Rows from block 5 of a small class-conditioned image diffusion model, named by matrix and row number. Rows with one number within an expert belong to one neuron, the router's apart. Each number is 128 + 24 x the weight over its row's rms, rounded and kept within 0 to 255. All counts start at 0. Numbers have three digits each. After the name is the row's rms in percent of the matrix's.
Before each expert's rows are labels from the 100 images, of 14976 (inputs lightly noised), where the router gives the expert most weight on average: "responds to" is what is common among them; "peak at" is the part of the image that holds the peak. Only what is clearly more common there than usual is listed. The data: photos of plants, animals and fungi (iNaturalist). In brackets: how many of the 100.
# router: router (model.blocks.5.mlp.router.weight, 64x256, trained with AdamW), inputs 0-127
# up: expert up (model.blocks.5.mlp.up, 64x64x256), inputs 0-127
# down: expert down (model.blocks.5.mlp.down, 64x256x64, transposed), outputs 0-127

# expert 6
responds to: phylum Arthropoda (70); class Insecta (64)
peak at: top left (36)
router.6 081:174140118108116099123118097106188132098103129094146130130094155152112128112124176098147135136111144104125133102118108117104141095155143178112164134134124145124113111122139128073114111098141113211194150131119128141118128129131166135135124135124100134116141146109144116121130138096144129108152061091161123130110124092150133133133139145144128129138199132118078110084101112114137152083135
up.0 103:136100133143109088115128125133120102138131163155141115145139111163117091142117116156167104129158139177104111097133159129135145145112115173125164111108100101091117117141133121122119113160117128166152167145117151143141152112130122132116162135140121138150123135127176132160175133196201124094103119157129144141141121102075165175107126124120163177117145126131119135140140134124117157133115
down.0 107:159127123116117142142138118151101139126134107167090152133127106163144127141122100117093143114113125103122129142116128124143138047129186117158117161138132154070134126137133097071140115089119112151179098133124119110114125129128122154116111091143128153147108149120196123151128104086105152134176142104124085126137200105123095141124118115155110147191126156133177110141155097100144130135132
up.1 100:121105164141112116114143060123108120126145124127148090137151130117113134127142122150177131127124107125136147129133165132111125045097130104123149082108140113105134107111117139141138152144153138159156164148140138169149157149116160131113163130159105111102099125129110127109111153124122126173175115152126151132150170142103118126141117138130094114065156128124147117151116122137147123140108
down.1 100:093125108143162085134132116133134117131102141096157079115111119138145111103136124103129156125115152106113144120119083119147139150096093141184134139073109106083119124155147128098117093168140114083102219135137147083139126086130113120142107147139159167123145179131160132122115142135165132127138129116140116125112112115135144147122119148129161157106141135130146145135133109129119140120132

# expert 2
responds to: phylum Chordata (93); class Aves (90)
peak at: top centre (27)
router.2 108:129117173169146107147138140151104109074101099160140118103109118158133140104156101114127136124141174092127079109132100115137126110123122175107124115105120127158157121166123122093104142097124101095138118097133173173148114148145114098128100147113175145156128139140138139165164141112127142114157164149144160121142106111107084160136146123129118142129128152150107127072155129092121126169139
up.0 099:105132122085101125133129157143157138143131100151094075151116134111123134156108148111110144114117120192119165165149122115113139185147154126131123132126085130126121132131104145144125150074113099050054153133119143141125133127109108128129162147137091168078115123119109116133131093136136123181111161130099087129130153107080134123133132108157157146127162109118129119117126140127140165147138
down.0 098:110133141110118133128102135110107142091127137150169152133102139135156123153153097148148094136148118093135067122141083172092107034125122106128139093100142093098148135122154159224107129119128131145140072117125130125112086148118082125146126134148124148119127154119156171148148121128147136129113146133182146123128093136177133100114145127126097128126091117133137114155109172130138150136119
up.1 105:091138134132167151105130148123116146145112171100133148116088118131127136122129098121127138124123128110123115156140098119064141129096136151076148145207091114149121144103146143087086153144095094185153133074144097125107144114127150123147112112162042131119136101133164142148182145124162143141115130118067132109093119106107138096134129136114149105117114121110139156155116119114125163125114
down.1 106:127124119163148126156122117152097118146130135113150137125148141114162093150148107126161144110126134168132152157137167130151134030148161133148129128026117108175133131074121141141129113119149109131169114127137087100137130098125135105146089122104140154098147155140112093136145093102118117128171116146101162122126178112103151134118136176121135161158152134120100136127137114169116163151127

# expert 18
responds to: class Aves (99); phylum Chordata (99); order Accipitriformes (50); family: Accipitridae (42)
peak at: middle right (25)
router.18 099:161126139134085147128156141137114136130124116172086124145114144108105127130174102131174138120120126114130097131136115120140107059168083165134126130196078128144175114136130150061110152102125096157176176120123151143115157119148149166120101132104134133099133123126158151123146096075084097080163069115126134105131140082177132135127122119086141100129170111103087105096124126132142134129116
up.0 148:123140141127132133136136097088103113150127156160137110121141107095130135148136090137151151098153123160121128139148097131094127005150102130129134103143104132121162126085131116062128147151133097163164130140133114145141116136130128127117098127111121112155127120142177176125145097107145118141158089147126080085114157194116133119125134125097123121147087124115085125080118129200110111122107
down.0 153:117124104117129113125137117124148153124127124110129144125137131119132124101136170118106095122135126121128143129133143130129133225103152126136117126164140125117102126114125126111133096167118158107067171134119117132126145128124159110121137128128134130117121096133167155149138127147140122132136156131125149121127104086098128145132125098143128143134144129130156113020164134106137129137124
up.1 077:133133112150124116130127103103120136137112179128114115134130143142157151117137116139102122159098097060129150079159123142112166111127138097120100132163075091112126134089119102116112139124144089150159113125133158131168114128099094110131139112135119118135129118157110150199153133093131114164077118146124126131130145130142100135113125112207126123102158149102105143059126143129111157123150
down.1 076:169122149129083119142121135181101124101122160102150141131154136131131125136123175125109112105125111117116140129096130121125117208091195108107120141151111136189146106139144123155122116110104145137192163149116129099128090136101195122117135138107197137127136123118075130108110106099141134137155157122153138121144119103126113110150126132145110143097136164153090085089137139132119101086117

# expert 35
responds to: class Aves (92); phylum Chordata (92); order Passeriformes (55)
peak at: middle right (26)
router.35 109:143119146145100121128153124086076116108114095153176081112158130170108142123138117130142190116136114143127102133135137107151134093078075152131151115123105130149154128181128144118096105106112123130134160095133144152133128112140106138120141148147107121099128143114172102154111132107121126103151149130137119110143082097123177117118145111111144099136139118141123175040144143129143118130137
up.0 095:128084112162151120144112086136153135126133130174160086136100131111129106142152125137156126097113124151117140126134098156139147135114150200135142133152167149110123099190114117064103141125127124173081143112119148117115120126115126104119093120154085122109121149131157117134152142113107096150137123149094152124127106118077129150117129112121162156133119107119116145165126114100133139123139
down.0 087:113110153133183145114127117134132137158126102157178163161124133077151132111159119155164132140138133114124104104104131127076136165154139059127134136186105135140137107135127119104159120118113137160141138134125157116140131129125109157122123117137094119169117127160132142129111095117150147125134088103094118155148067147165145125126136151152124109094087101123119082096134114152168108148131
up.1 094:166148159124127125143143153115114120119132096088110154123131101102110136148133130123159161203143146111144113119129092119153138124170095144150129095178116143116142098159154119135143134150142102080124122098150170167147130158151163104104125135126112116103129105114106106107074129123110126149125142090123099106151110176131138143143098146116131134123033125124118213186114153117118095132115
down.1 089:132118128138073134142146156109117109101119124162127106141128148157138117183089120129174144123122134126129074141119083118122123146088147116181143153102134120093151148089136133129112124094141119137175092120093140076116147119111169095107101132111122142176146150125133124173125170142164108132127118056118148144125097106129117125147096114134132137143145137133114112160127104135093128089113

# expert 38
responds to: phylum Chordata (99); class Aves (97); order Anseriformes (54); family: Anatidae (54)
peak at: bottom right (64)
router.38 095:167162073074081128131124159112110137139157153155085148117167135098119121137155179133159128132140130118158092154134149133109130135154133173146160116109147140162149135125119155115111142106136098184181114133122102084094099078145120083100098130143142151089154116118166154107148118120134095139169134119147081137158116110153135119137127129141142110121181128092127090123116124103104115127115
up.2 104:205163181125098142143146104124142107089120131118134153135113102148116122151136161133150129106146118133136090152133142136145129187137087109134121135132174120098141119143111105143107121080136120103190167157137107163135140112114118095159127174122140094137156154139064116080072109148103152121152067160176109181118124151120109122138136182144111120132142130129119167162157126108151119141143
down.2 100:104136050123129099118128102108162118145134135130161145116144141153098132130144142126127118155120125105119135138148107123112131206123165138113138115065168139096141131123111130138143116131131137165136101120105136090132152135100138137063119148135114126140113158119115103171118118116138116129088138087175117127130074121142115151130127097135122202123148116132147097151084143114083131136133
up.3 124:126127076115126132135103146139097142107131119113119101138117129153144109119138160113116167159135125126138147136149137120132122057114103144150127136114113123147134133166128162128112153132127138206083096095126140141122125109115110099123143131120157162134141165110191160151179139145101111137112101153070179139125124160140097126147118121119149119133139143128070154120134113109139114133094
down.3 115:183128154150181119135122131131111146153130145125127145144143123126141128089133125128140136100135145148127180117152134123136135108103159172150101133114146122149113127168113129135119155126128088172216144129128108148110153113089125157106155124138103150115129203119072113101108116147121128130102069178094157122137127125147177124128124126135116156139194132137103112080172131121161160192135

# expert 20
responds to: class Aves (83)
peak at: top left (35)
router.20 099:155151142133148114131175082053093084086125100134115140130103143089143143121138154124101157133110115130126134137154149144111134146120117153124121101162088148165148112131140133140119130109128105176171166118183154176162156168149136102103130123123159140136133131143148122155137076123100075119136097074154146079153116117148120108125131114094111067102164111112110100141149126090115161113113
up.0 079:139110153156132147122149171145174099133126158127094086096094101117118132101117079122132110136135123134143161132105102103146116115113102145108108129081136127129128125175136136090111109134123159116124130103158129145132119142145115170108077168147094132104113132137142092152075122169105118158098117136085135110125081127150138120112127128142150112105167129110114134149143142082112076131125
down.0 061:083130133116129097129117144126143148166106122150135184100140140115105139097093146129113149118132111089130125135147115126119122143149142089119114132105136151163116114166138145064099125150136131092122066121112146117137126132119197144131129148122102127145115100116167140082107126100105123131173078131164166152117121091109108147136130098085132081090103129131149130103123117118161133156122
up.1 092:132138128136123107149137116165145135103128144095107115129097131152120115097151139128082137093120101162131118141103122122158123135179087151151155126148117121089126118116118111103144079150142161151185100189145110123095114132118128110154125152114084093100137159096113157091108144117111130103143111106152126091126129105165135151131121085117124175142175159130179136151127109110089156142159
down.1 097:103115133102134136147123158159092118167124140163097128108146108170141143164110081122138132136118087146117129131116116115137126108137164184069155136157097141156140108159144149121094137148135110182125152136127141110129089140128163130102134110111124160136113109114125139159116127141115117126096086102162124079121092107142115130157139133187138122117156138133135121161122119104218129180135

# expert 4
responds to: phylum Arthropoda (99); class Insecta (90); order Lepidoptera (61); family: Crambidae (27)
peak at: bottom right (38)
router.4 107:160162130105100146160149149120119122137149124087092128140106147112123106162139178138158108114150153128127107138153155134142162120146091177124163125158104144171129133142119128106114122102108118174188142135127139110108119094164146115124110146116137162100147144112144122100155089098097101104166106100166087136137119114145138123118153106099121137134154128090137105101120108101126123128116
up.0 095:121198148151135118110117115126104116129115139179119152131107124120103159103133141124136119119115129126150134149122132131171105113106148117094132168086116134158113141135092129113148124158116112119122115137151167112138151137137133092152133109157069164129122106138129140141141112142148134160137150118112127107122143118121176074102155142139088113114082127128101170129125105140153120130119
down.0 090:136146118132093157142105083131122113125107131141151114126195117105140124109126105124080123095131127124118093128123119137155132156081109088086136117151135128133100125140125156141129138138135117160140129139133143178117137092126117123142148127107141150133138190132155119130149131139120128136102112157112101116122064132134122133108141121103137096104162096127116125145111129119107122196115
up.1 101:077118128139133135151129136149154128111132140076124098157096127108128141100155148115118167143150142130108105128117106161063141126134148151110126109111102131154092110086147125146140141112138121150161130144118141124135125142168137150151126111131147171155161174128140145114170135175092141144075147118167167093125097147127120146148135154117083106136084145110135101111115150123088153132131
down.1 103:109122142133120104125115106123124119102126130105126121114139108133117124100150128130145131078135147155123133118107143136160139192148099092097139133097108137147131130132152134093143129095129103114092151141167098156134139129124128102121125117097156144118101112131130162080121100138107128127087158133091139128135090158169158156114139106112142121099142138126126158093129122142104116126141

# expert 61
responds to: phylum Chordata (99); class Aves (94); order Anseriformes (29); family: Anatidae (29)
peak at: top right (40)
router.61 086:159183157158124139124129131075103141149114104138103126133082135104111122131126159124124129150115149108147100137151101110141138123128093179152145121145072155162131134126126162094109133089113105153189175092140147115133132168159133127132081122153128155096142131119126170124130114103103099097144076126150130100118128097160122120122122137120128081129167111083107092097136136100116121109119
up.0 104:086168150151162141136130136133111142120130138121110106123139108115107132110159145120163163192127123140130151156114181120148138188095121155119119119112080124166150101112099132156103135121117118148111097131159106106130116165135127111102105133115109106151133149165137165109164097195135105119121255128132132140103149102110134120140135125120147095156120107099148168136125094091082141141129
down.0 105:142146140121151152112125085133084141087117125114183111143149126095125134145114146128160139110124141148126131146143118121114126118127107046098155127130088140087139119110105119116133148116131098156154122137117116192139102126115124119147142115124137107152130121120132121139110109155102134122147109139148108145122106133166123145114128168128126120149103132125101141129121135121116128125130
up.1 107:156126152123078111117150127103079115093070084101134133143128148169107116152138127149090116103115102075102081122139154134144160054121100103119129108137201109122095103132125145141127115120130115119138086150140125129120133142083144127121127161136157108101127159134154138101132139122160141147117131141130103140130152084196145132120120121132124119142108140101138152161135165169144161127117
down.1 113:125125125127072109124090068158140163147161133121121118143137134156161127095115146120137110130124111166130211129112119117106136139119120181111092135195130139094114119076157147151132117174125134119136049139110109124107156100116140157120089111131107157091143118115119103144142112125179125126169174158117106150126143109168113139136124095123142147106147140131184087134102120108113134123125